Weights of a small image classifier.
Model: 2.78M parameters, 32-pixel images, arch resnet, norm batchnorm, activation relu, depths [3, 3, 3], widths [64, 112, 192].
Data: trained on retinal OCT scans (Kermany 2017), 17.6 epochs.
Rows from block 3, named by matrix and row number. Rows with one number belong to one channel. Each number is 500 + 40 x the weight over the matrix's rms, rounded and kept within 0 to 999. All counts start at 0. Numbers have three digits each.
# convs0: first 3x3 conv, stride 2 (model.blocks.3.convs.0.weight, 112x64x3x3), inputs 48-55, a 3x3 kernel for each
# convs1: second 3x3 conv (model.blocks.3.convs.1.weight, 112x112x3x3, transposed), outputs 48-55, a 3x3 kernel for each
convs0.42:474464476487529510491502528465438392488495450566522439467520453538529450509494482506527497472471535548476470505529524498488561520556495474526492481500495465465488479524510528528514569540462564505440577546500562553489
convs1.42:458527493477536475487499464464521504493521487465471494427497490450491499526535484469481524561488479529562588524502496506503464521513464439537485456636547464495418522475521533454510531511501482514461441465492528547480
convs0.43:494533536505536535520536501509562566480534529494533534520489420472539496453458526545504450521508403539527480503499540411502457521543494529468511533474510544506551469492509427448480408454483477479497516513509515503493
convs1.43:555560614463467579493512533488488515488502507492530530509543474478526583470547506466556476479501513475440450480510478498483484552489497608586425462521504479492494506500559554487461493495467446469553467455575514468583
convs0.44:512489503483519472524532509436545574458525592494531604459456473498541540504522497575467516557549464498508484531469447539509476597445449556542519463486449467485454525489500495527484426452446483530496480518466462455463
convs1.44:539467485565518525487502547544603551425520483477491473446465504443440483573541456522504484506482493490500461548534450472445526488427489493513614502496530483493575538471539485508504519457488465522469505435489541476565
convs0.45:523530531506515512486501463531525520489537566522506570517577588457478502545500443420456436499523506495499466451518500462446467542499508482482524526546545530531523533451470507461487473458477504480500486483448489456473
convs1.45:474474472513552543482531515515533463548498511495489468524493485523518508547491509481521555482452487501460480495524495503526490508507495509506488485492500531525482494494511497503513488508479491470494509482483487489458
convs0.46:510492479483506510498513559461445472522518490539519514508495472500527522606565565514511495480508515437431492441554510496429473502473511471472482450429437488498465514495508512499527500457441438512520531523553605550591
convs1.46:490452513476485471418452456510514481538531517441496472480540526521523499502474454534425501531495477560526484481502491415494547474556520549544547539502496512490495492501518507463509486485462539492478520413520537467542
convs0.47:527498522483514507452456502487460541466460558490541508495446512487461434442434493541553428506530419503463391425527617477508602522427641489527525480488541465494515440518530466488484510523429563518433492502478499488488
convs1.47:442490506522521496414465450469469466538513444485511478429524492510538468517470456470576512413526533496474540448426462427467534475452540529501488406459426529555485546510410455521491534550524449460525384500411500476489
convs0.48:555519508532525513532526494435478467507490486503527537453536501542559541524512474517471567547546583510483570450411477433485524472493460497526529493486491454467464493515512575588521546573504472480472540505546482514528
convs1.48:523443491563484472514517528481488577465459526554554537469476584366389520427461489516481494451495517486535535433468451487536533498529587495504525492493458495530499499467488457469505524520502527489491523522513464495442
convs0.49:477488455500473506511471531604506542536496480472424465559570559499501513460470469420505538440486513496541534446517549468557525494548455465457501500548502548522459520495498489514531572533563492480478463484470550507511
convs1.49:533497501522542531494530559472458458467512516513510559464488495498502501511507487519476481480492526478477485491462465524492486491478485509527518485512477514461533494476495508496514521510470499476497516473532556526514
convs0.50:497487509504529524503456491496442502511508555540491486491513493522513484508494451521490428497524520466473490476544564596442641515369599514485547479486519476527566583501468487476472452523516443530526508493507453471528
convs1.50:479519538436498553460500461521528495537572497519475578542441517523430559543480539563402581524476537476453541477430471385399474480488535542477487438473419461479448493447369435497503541552497563516435389446485516490530
convs0.51:482494483492525482575534459484519535454530561461512509478490541478531514578537493532510484498471532459514479429424456491496478508365424501472550488485522525475494448510517474456539366507627446482526412453471409515521
convs1.51:491455460578547447522505531458504541475507511525526536444429506449413520435448504507419476461562499480538509548498506486476513467472518452473552448471588370427509465465513579623526547541516496466454536493484549474547
convs0.52:520501514484474451509518483454451484539487484533461475481431474500493522511531520499489484543513520527467455564452481531518539553490551479482481457471429462517469459494475497521464466556480532481510478471490552510438
convs1.52:521518447548481467427543484529522482473511509525509523503537480536559487582540462539545522524567528517536494498524514518514487522506479542525483547560498461481463492445525508409489489492493510497472497520543463509530
convs0.53:524508540497485515477471474541519527544541551562468490529500521528513494472458414464459454546483529572461501520494548511556504516579550475434460506506519446537551473509496466460447482483425467489539482465486544480469
convs1.53:512477486522546529508510511516492455431523473485539533507525538502454475509485489475509520542505498441502497480493454489502501522485509456479537498492478525524522489499472510545495429513506455517516502509515548482556
convs0.54:483468513515496491516510473456489479501517484482476479537533530592491490529585524488439504494460472515490504522497524510504520508553503477520491509451458446487501437497465497489407521492451445404461443524479485510462
convs1.54:494492516436511458472466489487534483482508482475455460488466508489493496525473491491456501496521533488538507494464466515526508571509452484522412429521518479596417525489512469464471454469423449489514471505530469522504
convs0.55:455483501481488520516487502422449404503504433547508469509480467504484523468487531526495559522476495509426442533491477523530519541492610517514467478482469451462492501512469529492471530493483500492540466507500424499507
convs1.55:509525477504557495475458497553484449546473393541519476484440575501450504518495471484443479518504485486471428503524512494499435520482502530499604460484534436488500452505492519517522487522461494473462524525499521502527
convs0.56:486460479523490487468474463485520529530527522529537542479535535454482524477488460536558586470461459470488496478562513506479598515466478422425438476471460469490462471466487482468485406457460508495482481444465459500528
convs1.56:548518520559523580506517461525503472493536474481546507594521581489533524481518514506499482501538436579502459492576593581589541554570509475486500499454539482487501631501528570496445539500468530539474585466433504511509
convs0.57:498483492506507492469506513520507508485455468448524518530559606535539545511544544493512529463518522428524575490518458457479469484423453488467473486479473525503447507490472489470478537513525506508473459505491531495458
convs1.57:509492505506536496524522542507497565468453536517481517513499492488504493530512498526471508478462515472497525507501471545511496490491483487513470489475488495521531513443468498498505503479537551424465524447486497469485
convs0.58:482486502497483536502477474484499485442443447532464467536530473512503481524472512526503466515498476519470471481476487455507503488480519451453504476532543485544527487438427487484483460519517456500503509495429398420430
convs1.58:476537440566478440490462400540540487472497501487543501451494622534500543530509403579581535533587571555495517442491509511566494550575497478496447442491529471464521476480469613427471550469452512518514580549483493498497
convs0.59:494474486527533522497499487511532468528511474560508504475466510496459542451519493442502501490478485424539514543439549508557506569444488480505463516515515485477454471517418539552465530487467526471534517502506464520592
convs1.59:532559461527532490474544555461547551484525514502480506498462491487510539493575533517502576504493556554473519466466449468465480467496500527493528498514428474487480509499460458473502486486474555521449391442496433501491
convs0.60:478460492508500511513550548505461504500532519464441491474477468554521548496454489495543492521496465522530499415402426515460463558484506473491527446437437477457491535532539495498489456465436441485507441449519439495523
convs1.60:460520447519528517442454459552548508439531425412543485520540520451399425499454474469447433459484534489560500550506490522523502490486490469481507451444490483487487504494511479536486442512517530530515544500507508522496
convs0.61:500489494499508499502495490556532509536528435449458443522474494442506500457408480450480493490530533496520489585399538559496482436610359508482468534456467552511541468465521506452517553533493463479501462458546536464474
convs1.61:495522551441421412517474439533446541505554514533517522432494430531478521435446463514426587643519487498477516463443411516460405595480445525531515478491562446445419458498543437464507458608524474532471484491465501517476
convs0.62:541491496539556564565531550577597558474507474552499520557490470526529530578578543578555538475477466487533499474490472518529571436540501468462502473476495480456468437486510463501532527477472523532498484509491532545555
convs1.62:458508489464464464507588525560514472473526529382536539518552464490519481509516417473468526497470546507480499517513446483543538519544554515531550613563549531537473465579597503525556411471564498527483492536538617496505
convs0.63:475478474502493498532518523540530492430468526467480505426395515516473479532516482479478515487490533421416438510512570463487524437451405491460541456469490489490491487485485500476455511547511490515503515488526495514509
convs1.63:552472478497520496486418516486467490464429473458486497447477540523527486458476450508512497436480466512518523539552480482487531487475471500479544485498483522494507533504461464502463387484449527486491505502508494494504
convs0.64:472474468538537513497532515468492454504453495497469475487520457516453467487468457409477497489489486451540494513439540580534458497607518542559535501509553475537497512540551554468515488460486519450448572524463557508482
convs1.64:470493570538522500438519531555510458483530560489481529519573528546463479538496535470517493458487502539516522518512443455485477447425474533509471455471449429455545488449524514522466477424541498581526517490491556504540
convs0.65:514507503503504509465495495479512533445437480446488491472491416459532472499505457427507515464488551507522489600513528482499553487548530519456434518521501441481457479500495452476464508482416476502503487483457519538482
convs1.65:481524471524521514520541458478530462458477499505542457534472453536493454490481469552450503581496481514513486525482477435457453479468525510510438476501491490475511497473497565495538540530526493534488505458471538499487
convs0.66:484459493505503524518485499504528534493473505521548591459497475586489542583565544486477447464476479547585593388460539395443535468471535471484466468475476459445474474547492482510494444482513529552560505525509562591516
convs1.66:495483487504489460534596554441520505499444452496476477516557550472513500535460438551480572510462501532500528571570579458475552447488530541501534573531518511469527506485562442516483479475506567509561493475533470524516
convs0.67:477489488527520529594567550469438497490533529511531611509509511449471468510496501471461500486490497535558515519514441447507526455479506447445440420461494450479526506556516511494479472500522530493466503525478511534474
convs1.67:584531463542569548497535511549536455506481507445498542477493523475416423492459501497451456488491478478555477524518464543485477497489466590533518488478503490472506431523488537494535476505487513446505526418553538515540
convs0.68:522502507532491466441424414428386429473489491502558562494483499500495480520521535553534437494588456502569516584504487496520479563517476492511489491486471504496473504575540461505520460460470555512453526542537529578517
convs1.68:516522497596532549521496586536531480414518451476586620475443500448504452502622543468456462443493509482514481490508543493507502522504507521466463573453440472515611483555515495561450536452456449522540498511546427497569
convs0.69:473484483464480491486488455514600572549517449522555489461539519449528546508511513509571506487542524512515504549536421527553417505599416485478492502461498430420459546438515525460512544477512495490543576513518534496516
convs1.69:504477573494528496516507504542456435466557506491516490436410450475505524513540548493424614527506494525453485452469475474494413527462447549527535540480524499518530539533556459488543508554536443495456505458442514456457
convs0.70:537548525508504496534508524550495513554547471518540497504504537515501530598509466469456441522520483500572547615559407468559491493489567533560516498513504504536473521489441474479470435436427588547492566526488600558540
convs1.70:543496521545524468546523504561555470453505503435457467486489450481462450473491487431408518534507491496448441523528478474488514494546548468537513472524532514538468501504563569517493553503483485546491436538473495436477
convs0.71:487489539509502559482528571455469470481528584479525470448478511477459495386425478449459504460453503482539507501540465531501529498452495514521487441456539497472535482453432498515439478489475513507498500481517495517488
convs1.71:442444541430433457463498383499538520467503526504545445424448480465454474429411496491520535538523454532498506475488479521515492546515535458510494516465572593532522428482443432514445475530566540612515484505517489557469
convs0.72:489478464521478512555523514522507445544455411419395349472498425517521477452455472531470474488527481476511466517482500398439473496514558445483535543514539489457454501494481436442493474488537583497490464464464529497470
convs1.72:540504472544555446550503498551530431475475497391553528485484578534453514509425476579558503563620474455485569434527409514517510568532499599537454558568461504532482462481491548487538465466444513503515415537553503519563
convs0.73:459457461440445430503477499456474492559499486616619548501483497517519517456498577444486449465487475485421485495546527449458523529418404471495479515492453499463453542477460484457442482485499449470537455466490441432507
convs1.73:485570521544548610549527552497510534517537425482483458519517533497464567534464506443450528500504465514526511535525569501439497520448439501451528568460512506425556537593505497571430452530470484502516484504540507483533
convs0.74:464485422491525477529552511470482518463468437472444419419459482454515537486516553503484566507455519475459574565467399523452411524507457527494520534505498490505474477468439473503474482490469471505484510484502476495521
convs1.74:505522503478477501479463524481441452440472527534492530520459496582403534507561531551457510552539477505556537455452453499479547653499515521510510534468529431475506449533524543527498425500482507415466512470537482434493
convs0.75:489502496482501494500509499546504495594527482552532484497484502465477525481502556489495527474519552518501579541469374509518490530524483489529526485499514462524522478452493450495489459493465483509520489501493468480530
convs1.75:568539586536529528485459561531564505499591483477549594539454521459438471465581503507534457516577479577482465438466460467517444473536536492484499474490467536533535575441505479476483509515485401543516454532490468540516
convs0.76:476495450487518507496517524464469436442477483508494508454456522514473499494462474539502503462465521548440445461455404491571450475478462505484486487521487489495493392438462474459463446467449460417507473457453522470481
convs1.76:580538491558509538479515515509495485476425504440520585472490533449461468489486537516507497493561527491508538365465489478466525535483476482483501517448503472484481515499516495476462477503464490484524508522506499522559
convs0.77:517468470502482483505514519496459468519476423513526514524473473487558517470510498494477402501506434531489471442480579437453505467458523504485528508517482517456457475478517537501528595539574498505492539501482517422492
convs1.77:466468413445508514522512454474474568458481505557459520530461495569533501536488615474472497533504546467564572442481480405438476499468523434471466510530451532475505480512527462504497539572518520502450433600511507557485
convs0.78:499492494483492531441488480439488527540536475497493522506490451432514533459447399463479577461473532485504513532536482583495525481496499501477501476492549524504448524534457477506468457482534474508501462455396420423475
convs1.78:533525498535566496503530529473484462501538428530489497453566499491540483543529496495473541518510512485385449503536488514568474488538502389531483523505559474495505568542556547500560505464493457474485580539545488442536
convs0.79:508526534531517525546515519461426400508487497577546529460497507515503505482520498402491536480524535567563594578527525463519587479495512493492467481465441508554515535474491504467503472483475476508514506476501508492498
convs1.79:547497511522498493537543512558530494496468560471523545479499569452481518467507538472479506504492483490535511491523516520468486507476500470498528504473488502524517526478535542478528467449481497534489534492487533534561
convs0.80:419463469463481476488518532535518505484478478412438484496420504475479488424413427450483497433474514519511550382497460496458574555504583500474508540475536536510527418506442474574529457492487525490465474503447479504523
convs1.80:521472581485560514487450502519531458543498499507517558515560522586542492508452493599508425551480435550444459504494475498470481532488483537630556516518452516438482519494532553483548550532529440475476531497540498525505
convs0.81:473504496463484491509541522417423475447529530507502547525519494506559514481474510422509569481523559519488501469457515519488544433502434505466422507490442508454468475412427498473492494464439390432520488484525428434572
convs1.81:509483536514520531494474513407471570517463490582536491427398492400485535508564559473518493483502584574523528542506537509498471592537465456412444384423516484452482535560483559606487482570479505445527532452571563519543
convs0.82:479498472516513485509481494483502517527514508496521531495502490459429491511458548495496543487536591519497526419613488505555432545367518551515523499505508481501494547515467556510464555514464467432473444483534492504483
convs1.82:482475560455532501515461563574491516573492521648430481453401569404581603513575494525505502507540562526454517485486484512419418498491463516542566447524466385452585458515525427424468558549605545585572451483429489513525
convs0.83:488482448494497455489465493503464423517479442502431438507499459499483441501496468466448477498513455531579529433536524512443576549464594488471492477512485534490465559561486516560511502509520446476460492543545478484486
convs1.83:508483457522476489470546498460486449538533493583580510516478490512431470539472479504522554482438501430524544503504561534535524550488538468400501482520502454513503477531564540498543493538476515504490528520452518547512