{"arch": "resnet", "model": "image classifier", "image_size": 32, "horizontal_flip": false, "num_classes": 4, "norm": "batchnorm", "stem": "single", "avg_pool_shortcut": false, "init": "xavier_uniform", "residual_init": "zero_last", "optimizer": "muon", "orthogonalizer": "newton_schulz_5", "final_lr_fraction": 0, "warmup_steps": 1350, "adamw_weight_decay_other_params": 0.01}
Rows from block 5 of a small image classifier, named by matrix and row number. Rows with one number belong to one channel. Each number is 128 + 24 x the weight over its row's rms, rounded and kept within 0 to 255. All counts start at 0. Numbers have three digits each.
After each channel's rows are labels from the 100 images, of 14976, where the channel reaches its highest value: "patch colour" is the nearest of a few named colours to the mean colour under the peak. Only what is clearly more common there than usual is listed. The data: retinal OCT scans (Kermany 2017). In brackets: how many of the 100, against the usual share in percent.
# convs0: first 3x3 conv (model.blocks.5.convs.0.weight, 112x112x3x3, each kernel summed), inputs 0-111
# convs1: second 3x3 conv (model.blocks.5.convs.1.weight, 112x112x3x3, transposed, each kernel summed), outputs 0-111

convs0.79:138115110109111126158169105132124146144076096118132103122134144150176089144091081151145128107105145134151145136111158127147103083104118128086147135121082110146135092089136160073116121159121110145121143151138122120111146116108090103151119115099120139160175119099163088111126110147122124104109094123144088103149116130074117117135178134131
convs1.79:144123129154136141087082124123149121095138102105094105103145150115116119132164170129096117176122122132135101163115148123124124145183110120151155176155146141076142161132137156145123139146126111108116166105134115122149108157118145138109141107095111107131136073120123143061119109151140129124112098142054124121131115114137139091092080120146
patch colour: white (76 vs 3.2)

convs0.51:115155090105126126123157096149101136133109133131102117089147135117167102138120126116098121122087107135132178126100156134115112137100122130124074106103100108124122130112137140156103122115147152161140112151099132157141150087094073164106090121110151147102177147097125105127095166116108161093117111067065121151119145145148131126111137145114
convs1.51:132100160132161120110083094149121088128100146093131098110143141136137129125083153129172122143116081132113129131163146122097118160132124141108166088136130157099137131128147102128123097152144115126130151128113109087096120149125095171088117089135098117121089116201122140124157139110144107150117084142135152166166141140137159156088098151130
patch colour: grey (50 vs 22.1); white (48 vs 3.2)

convs0.0:123160137079095104102111109130139140137113128135139132089158082111113149088127166107129128083130085115134128119089154128112131153119125121141131141171123137141085135134105165128117079122147144131146129147105095119076149097158126125141173098138091125138101123105163141094146117117143140185107183150131118140104169124142107083111095150111
convs1.0:097144139099104112126161123109094126110165165133169145130163143115126149137116110139138120164159153120147120104117069150165126148145140118112094148125136096136100125083107101129106135157082126127099168104139135147113161126100130177111151134104141136113112120125092164153141102147106149116153203121121082071148150106112110124129125116150
patch colour: grey (92 vs 22.1)

convs0.24:119121143113163138115152055130140082131109112125123106138136128135148084126132138120115110082085149136142144158081154115112116103129104106133166070164088145140137146121144132126131130092103129080125111127122117153131118098108112125080145109136135134162112111102108140121130084100103143125143139118101130138163098137184149075087161105121
convs1.24:117136124093101140138118137120135131138130099126142121083111151165149141126124134161181111135113108169100145143159095173127138178116162115134108178082118092113125139119139110133115093151113103094146132154124137157115141105133107133132116170117140160160093078165111104149073103122123118150127136134143119102146133084078161147142126155173
patch colour: white (100 vs 3.2)

convs0.88:108099102119106123117112114145144151153087111139121131136104097112089121107121177115123153128115113126119074155073110094146108150164083126121177203107131126093134139127134098130125120118111136087171117142117139131142182159135162140095123095143168129090138122130154120144087115098105083132118113130167128115127147134129106114159114123113
convs1.88:159127133126115113108120126123127128143165180151141140091142124112138146147115139159150138109113159151099136093141135122125159151140086116145090129058106129133121111144107130106155113093144081113128082128094088110151181158136098131131164118170105139105139101146112117132119108128149174180104156185100120173152102135107135123132127122121
patch colour: white (61 vs 3.2)

convs0.72:130174136154101189139114098101107096094105131140106134165141129141144083120142142126139117131104106134099129131099107182118102132121088127115153158123120105111123158112125139126157137100080098145091092164138099137129143147124146124115118107141141105126098140129096163167113159077127128070132114142122092068091118147162113146121120118154
convs1.72:148128121149121107152104125101136132123098133147141092134112131170132125121113129137119129119101121127156120151143097098126196115126130162151145121117138116191143111087135123104114154119154160116164158176134087129130127131114170090087093103135165144086124122109141106054132151106109103126094132121107161092103127124105108113138068120114
patch colour: grey (74 vs 22.1)

convs0.26:102128141105146153127120144151124134111137106117129116104171090104141115098105132137070143095109077107136121081155137150127137109107088095100153118070131106142102151110105125138126116099102116100136133134102115105106107089091122112141120157117101169141130105159104121118092123048087107116091143099121125135160092135159124111119114119114
convs1.26:144089139123126148102107115161140126175123141124142139105171125145155100103142147134141115119109116072160127098137079141090098157145149124122156116144135127094154074132135136172099113093117142142079136126119103128118149117131143125116150160137085128138133088128155081088131137111135165138154135113152167165185111122106154112080129153130
patch colour: grey (98 vs 22.1)

convs0.66:106153147143086155142104144109124137127133158139113112133131120108129111116119114092075155148124130149114151115145134123097147135156090086096140137126111124103065145151130145062091147178114106161134147102109111106102085110141162090126132133120095099101141116165083119119118147120137123091085110142163135113112109161129123111111148110181
convs1.66:143122133114180098161152112111159084149082099093143085126122142132103129104124150125125105170098099135110102139117153160122124130154104102133148152111181120137118143129077107132091151142176148137146119116113119098126096143092156141121098117137147118074129149121142134109140161129144135108145137149155110116152164136144169083159132076099
patch colour: grey (77 vs 22.1)

convs0.6:157129092126121145089117084076106115091135133100120121101101119136099113110090092131167135159106083134142093103125119122128110129114149083138164116137170157154155109134079085138145137163104119116101133117162150081121120130130126111144104144126127081181095150113119130110134169107095130089132102149139128126177157137139143118120117152123
convs1.6:137096133150111096131133155179133175093122167106102126159144124176148131143126112166161151130151158128131118151141135125117175120134121124126123138132128106070150095146169159131151141144155098100123127111142140139111136141114121109161108167104139158132095143115098134175121092123133166156121107111118101143210118110085109137135106104157
patch colour: white (88 vs 3.2)

convs0.39:114146143133082112114114131156170156155120100104084136140159114139097115128124157122114110133116136121122172114144115104140162143096122122105100124164142123135099098129146111110100105098097150118093203110094101104112126186129152122135189092118121118129100109128127128115137115071117139154162155121114150108146126109152109158078127120097
convs1.39:128123138118127106110148160138121099128065135170129112155130146085103140160100118121102139141123129141111089137147116115117141096122124110126148174094137103139124124128123130077152120124122100085092128178084154119098137136151158148091115113168148130110118123147166116127119086121119100106093174132069108125114160125115113130056106138133
patch colour: grey (81 vs 22.1)

convs0.21:119113145107101119099140156142148100122126120122134091106078160165113130117125119103132129167136145146115118139171094138107144137116150102114103078130146149119127139066130096073147092157161098127089121155143127125082137088133133140177146150117121158188105137122106138118135081114111135124135119119113129105097096113142160114112118124187
convs1.21:172136145162133152138170150155162114114135076120133133116112088119144122125147138125128108147127205139134124090155144101078141112108151124134143147121145166152119146085095116130124178123095153118142120166130147105120111114141143133088148177143163119123085162115104093114148148157124102119116105098124106132145080115133154141089101111117
patch colour: grey (60 vs 22.1)

convs0.17:068118114081160129099144117109116108169149125135129133131086109114121086109125098108149076122117102127127114154073119118136083143126106144113132101134119145181165125130103132119114138086109084135080093119126111121158114104142145112156125107146129107090135121089123186125134108155080147111094129144108145144168112143137121126115113162113
convs1.17:140166117109162128123106092092145141115139101165103126092123111112137131152100117129142139082114128165112112125186082130144182147095088095146120150122148139158133083074141135089078130106122147128077142157141145120146168097137095140149137105128162147147109146127140083082110123127128102137123132145127138141087136139105134140119103142118
patch colour: grey (61 vs 22.1); white (31 vs 3.2)

convs0.27:122083150073126105133104137134104121122108136156096141088121158143139175106129154099099096118121135135143105136140155096109148087145123129122170118125162141088116097135134109120094149120151098124112113151118147124120149053115104131116111132134134104136166095091154078091132146141161152146148128107106101170180181129145118133136125139126
convs1.27:143102151110141129155159149124088083174144097078123111116120102133123153131126134100133118121109095137130175130103138100148171160109139110119135119156162128176148150117074143160121111096104158109093127186121101137130131072108152136152085138120123120141122117129111091122141124144103113093095130115130178110109107104130120165156131090136
patch colour: white (100 vs 3.2)

convs0.76:113140154077105134155127122138071130132126128099152123110104124122170142122132135172147133132108104129118097134140125096141129114127118121103090122116081135122128167113145157105134121100155139144125130152093131103101113092119103113073134163125175080129129129168092123105105157113068077115125116155116091123121095143105083104134154124082
convs1.76:148116099129152117156136127118107119152144114106095140104113102141135142117150107149123133164154093113154164201112143150134112146090154114158160128108171136149145120112139058113148136108130122095115127130123109129128099097141110116160105159123124136169121184136128094142117121170114184116099180115133142118120087115088146116129155109090
patch colour: grey (60 vs 22.1)

convs0.68:113127101109125144084129114090161117032085111083089127111126097113121142142093148105137142116096099113132140107094178108147137130097122133104143094141105109131112101102082139146124087103105128111134130101160108112115126135153132117151132100114124141083151130118161134114117139141159146115076121128144150136094136140126088121105134105090
convs1.68:152071092102129129139133149117154100102093124120150145149162124119102097145100114156104118144159108112146114110109097091065116112175138096091107165139139111118132147132129115127101128167108168114111169166074114138142181166135130106072124141126120131154117116127162152130140106164094111140157128102139101132129157137118110136115150131117
patch colour: white (90 vs 3.2)

convs0.30:104145104120134109095154161096147100107103127115152101148118108112141153101122098118104100101153115128193110122112120147119139127103119107090168127119139103104128103120122163165145142119118103160119094142159095153137093128139101136152090077141112140140142156130154128082206128150161128085083122115147135111143138149106112151155148134150
convs1.30:072131141138129129133165113143086143103113142134172146141152138151090131111138130133161128096197138098130150118130119085127116108159126143119092136117121121123149130126122153102107156082148125115104107118199118162163122154124154149075138149148163115107138160101116131131191139139128134161143133141111170126154129130131123146187137141153
patch colour: grey (65 vs 22.1)

convs0.9:142148149118150152148101135123115156087135161150134111119143114135098141080130132135147094101139127137097109127144099160158131153131147103120095178149146131115145133117140122075150126136161154142159104118109116086086106188159149126120095147118161108115143125124107131147119120147134104115105136204111133104089134131142152120062099110167
convs1.9:179127099151084144165187103141133091115129088121148153113108125116138124128130114152073127154173188126102147120111139154107116160160142088167146112154147123128128115119100094149166142134136125101111135096138111094143137123129094143142141166122123107138098152112162111128106165158138133133143133134134096163077098127147159125118167110133
patch colour: grey (85 vs 22.1)

convs0.65:138172168115096091121091111135102117135162120158110135117165122132150124150090165142045103127089110124129123118175130124147072182090115105126108135101129102137102134122158114121140111120154155163141099145157093128098105124112126133094125134131124113146115136059130099127136096114090124127132102135132128109120137108176142103131136112131
convs1.65:157137134148142112119084126119164107143106158121145118111148092085172113125115163166108124128119121133138115107059167147134112146153107150116122134116158154136131086134131133162152172136157179165093149121098122150100102142128093173134136110159113101144102113150162124114114147102110083112103148119153145168102156124088111098133127127151
patch colour: grey (57 vs 22.1); white (38 vs 3.2)

convs0.96:100071121155114142082104126126158122140141133109145145139114110108112092137107099115144154123115102152123091152113082072113147120094127141126096161142136134093155091177127127118094101118120102112064163139143121108128156150121125131126132155153134117115136116112165141104077086120119125141111143141107117132173150125107083114168138168096
convs1.96:161122188143171130116138144143098108115140139139156142166117128127102145125128084146134146183117142097122116119080106120120169132118109151125102119155099107132123121110108125138152118129145142142109086161148131130124128168109113063117086100188149148076150190123120127121141138090122100111142103117127150128160118101085118133158105138126
patch colour: grey (70 vs 22.1); white (30 vs 3.2)

convs0.101:125158147089137146122146141132075133153109114112099102124122106114094175108153134172151105072124090093106103099147108106142118140135075111122093143104130139107131175137109154121122132155110145120106133126134119115161093102149112103118075177120130111152096157131130100146146134135123117120135122148147123118142074128128090083099137092085
convs1.101:128109139123156125136119124149128108161098077140139118127094138111109169126139121139131094137094116111133149116132125121086186094088085142146108115095165144126178111117192129141105161105103150151138133129137121145122099108112130128141135154100142112125162129100146115116168124131104107093114136034129169140151124150163109145117115110135
patch colour: grey (59 vs 22.1)

convs0.52:158153128136179143123141129087110117158079150169118157163138162137124082157104115155118114121101148112156157165148116168080133133141118169150072154121093090159135126120141104153153125104143122154158115101151095091156112150143105137130106130143125141122108128165140106159165105112130141149129099087125100118137136114140154151094135127167
convs1.52:178172143137165151116114095131138097150119099132119126148103139124159110136121123093126122168160102129131109127123127142140096078134114145134122137151130131133139112092172151111151184165100132122121142109119117133121065120126109171147128163108131128115112148139149152110172091123066100112119113095104143103100102131124105146090154076091
patch colour: grey (60 vs 22.1)

convs0.110:137133148131079127149112165076145079130112130144144096148132129153172091158112143104070117112149126127158133142161097141135078139124105158148101127124134126127092136117099114091092108138129111113146150131092132124115100115155142109133090133143120153135119115132132138161116097097137141138121052119092118147091096120118149148121084182128
convs1.110:149134108165116110167154104142101132123146163092119151142127102141111122078159144169080159132101167129118141123104123113105131135109125161174140103160122154129131073135149099123129093146125152145130151167099102127130083100112155117083144147153126131136129181129116102070156128130154113146129113151110135097164095093157125135138147113147
patch colour: grey (69 vs 22.1)

convs0.69:128114103124114134091157091162132130150100086109084124137112115128112105098122084160112110117132099137164135145071115115144096164107152104132079138133113172080118085131133088118136129152105125154154079093121126153120122128127098107103142117121156135099062142143150117155173135129115098126141135141125142128118107138129130171120149122075
convs1.69:108089139142111059145146120097147139111101117150096122115125092116121135142128092102120097154155126127116145153165092153148149105142123149181155126109161125146167128098133103126091132118113150101091152137127118143120140135115169112134169139092169116142115124136125110124157099104104079102136144120163112125113140126093175148135058106114
patch colour: grey (81 vs 22.1)

convs0.70:134096126117128139102076173084135159105151133124100130131100142107116136147132128116139131165099119118134127138156143092104118141093129146140158111134146161082193125139136131170127155101105082145116107106110133170154120148136106129104175105153150102140068130123089123119093097162122115117140131142124130112106210122142113149129121122125
convs1.70:169100116148116128111154135099124122139140124109158077148138118078108145127082137108134106109153128151095119150092139120116161124149100091123116140113130186140073135140113161129112112179116109165148139123112131136103188176138106119133114101128091136153106126163153148149135178122120104133099133112149119133125165156130136082157133089116
patch colour: white (100 vs 3.2)

convs0.67:161119095118123122141122125154147111124107160138126128125111138127084080149112129134127139156117136151132114147122089122097154147099081139146176084094109141125132104117132079111079122143146114117123096067121109118130124105115107105135141095119152170149104118107105102150177104083091073103119093098098107088144129131122154103124109110136
convs1.67:139132113134163124148165094097123089132070135134119139126133115128114108118121127087155118133155098136143166126125161122137120104112189137084116095114154142183127135135120114132104183121071176126148124122105131155117105133076122110124141132102149056126130123114137143114164123147122109093149121111126122155103141142136111146073109088119
patch colour: grey (57 vs 22.1); white (31 vs 3.2)

convs0.62:094107147119122124130081126134124095131137130116130124176177166117153101165146078132126139111135097114116130105130100095124074122107146134111154083081100148134109086100125127119078106166134107165153101113118141105150134164092082144122126145117136155105148119136108145152148116118124107142076090098078128149094130113142145127139142110141
convs1.62:100138135126094125162114144137120148087141164143146168151142122131142143096122099126125099141142155127172139122112117157146098130131184125155104144098104108114118153136145165156139147118079099132132109116145132135140116128097154132155147124169107121121111146123079110160078140179148160151110136156103119088202146176089139137145114133116
patch colour: grey (84 vs 22.1)

convs0.32:102172118112151134202172094148128114123119104121136128097111140133174124143110137160105126063108127091117118164128138113130116116109130121123158127103122108121134139111106087145159130132120102101131135101160143144112098071145136159148131179107115131170174135110148160121114139111165113129100107112131123122103076129141112094148126152081
convs1.32:129100084112168115097081109138156154152122082124087139154123165117149110072130157116074105115122111154118088156131134137139138100124137135086144163096147137086148116167130132141134128075148164113141095148113124154102088076119102109103118111110126128177132125147110139123130135129161129123147105110141147151119081137114129110150108154116
patch colour: grey (85 vs 22.1)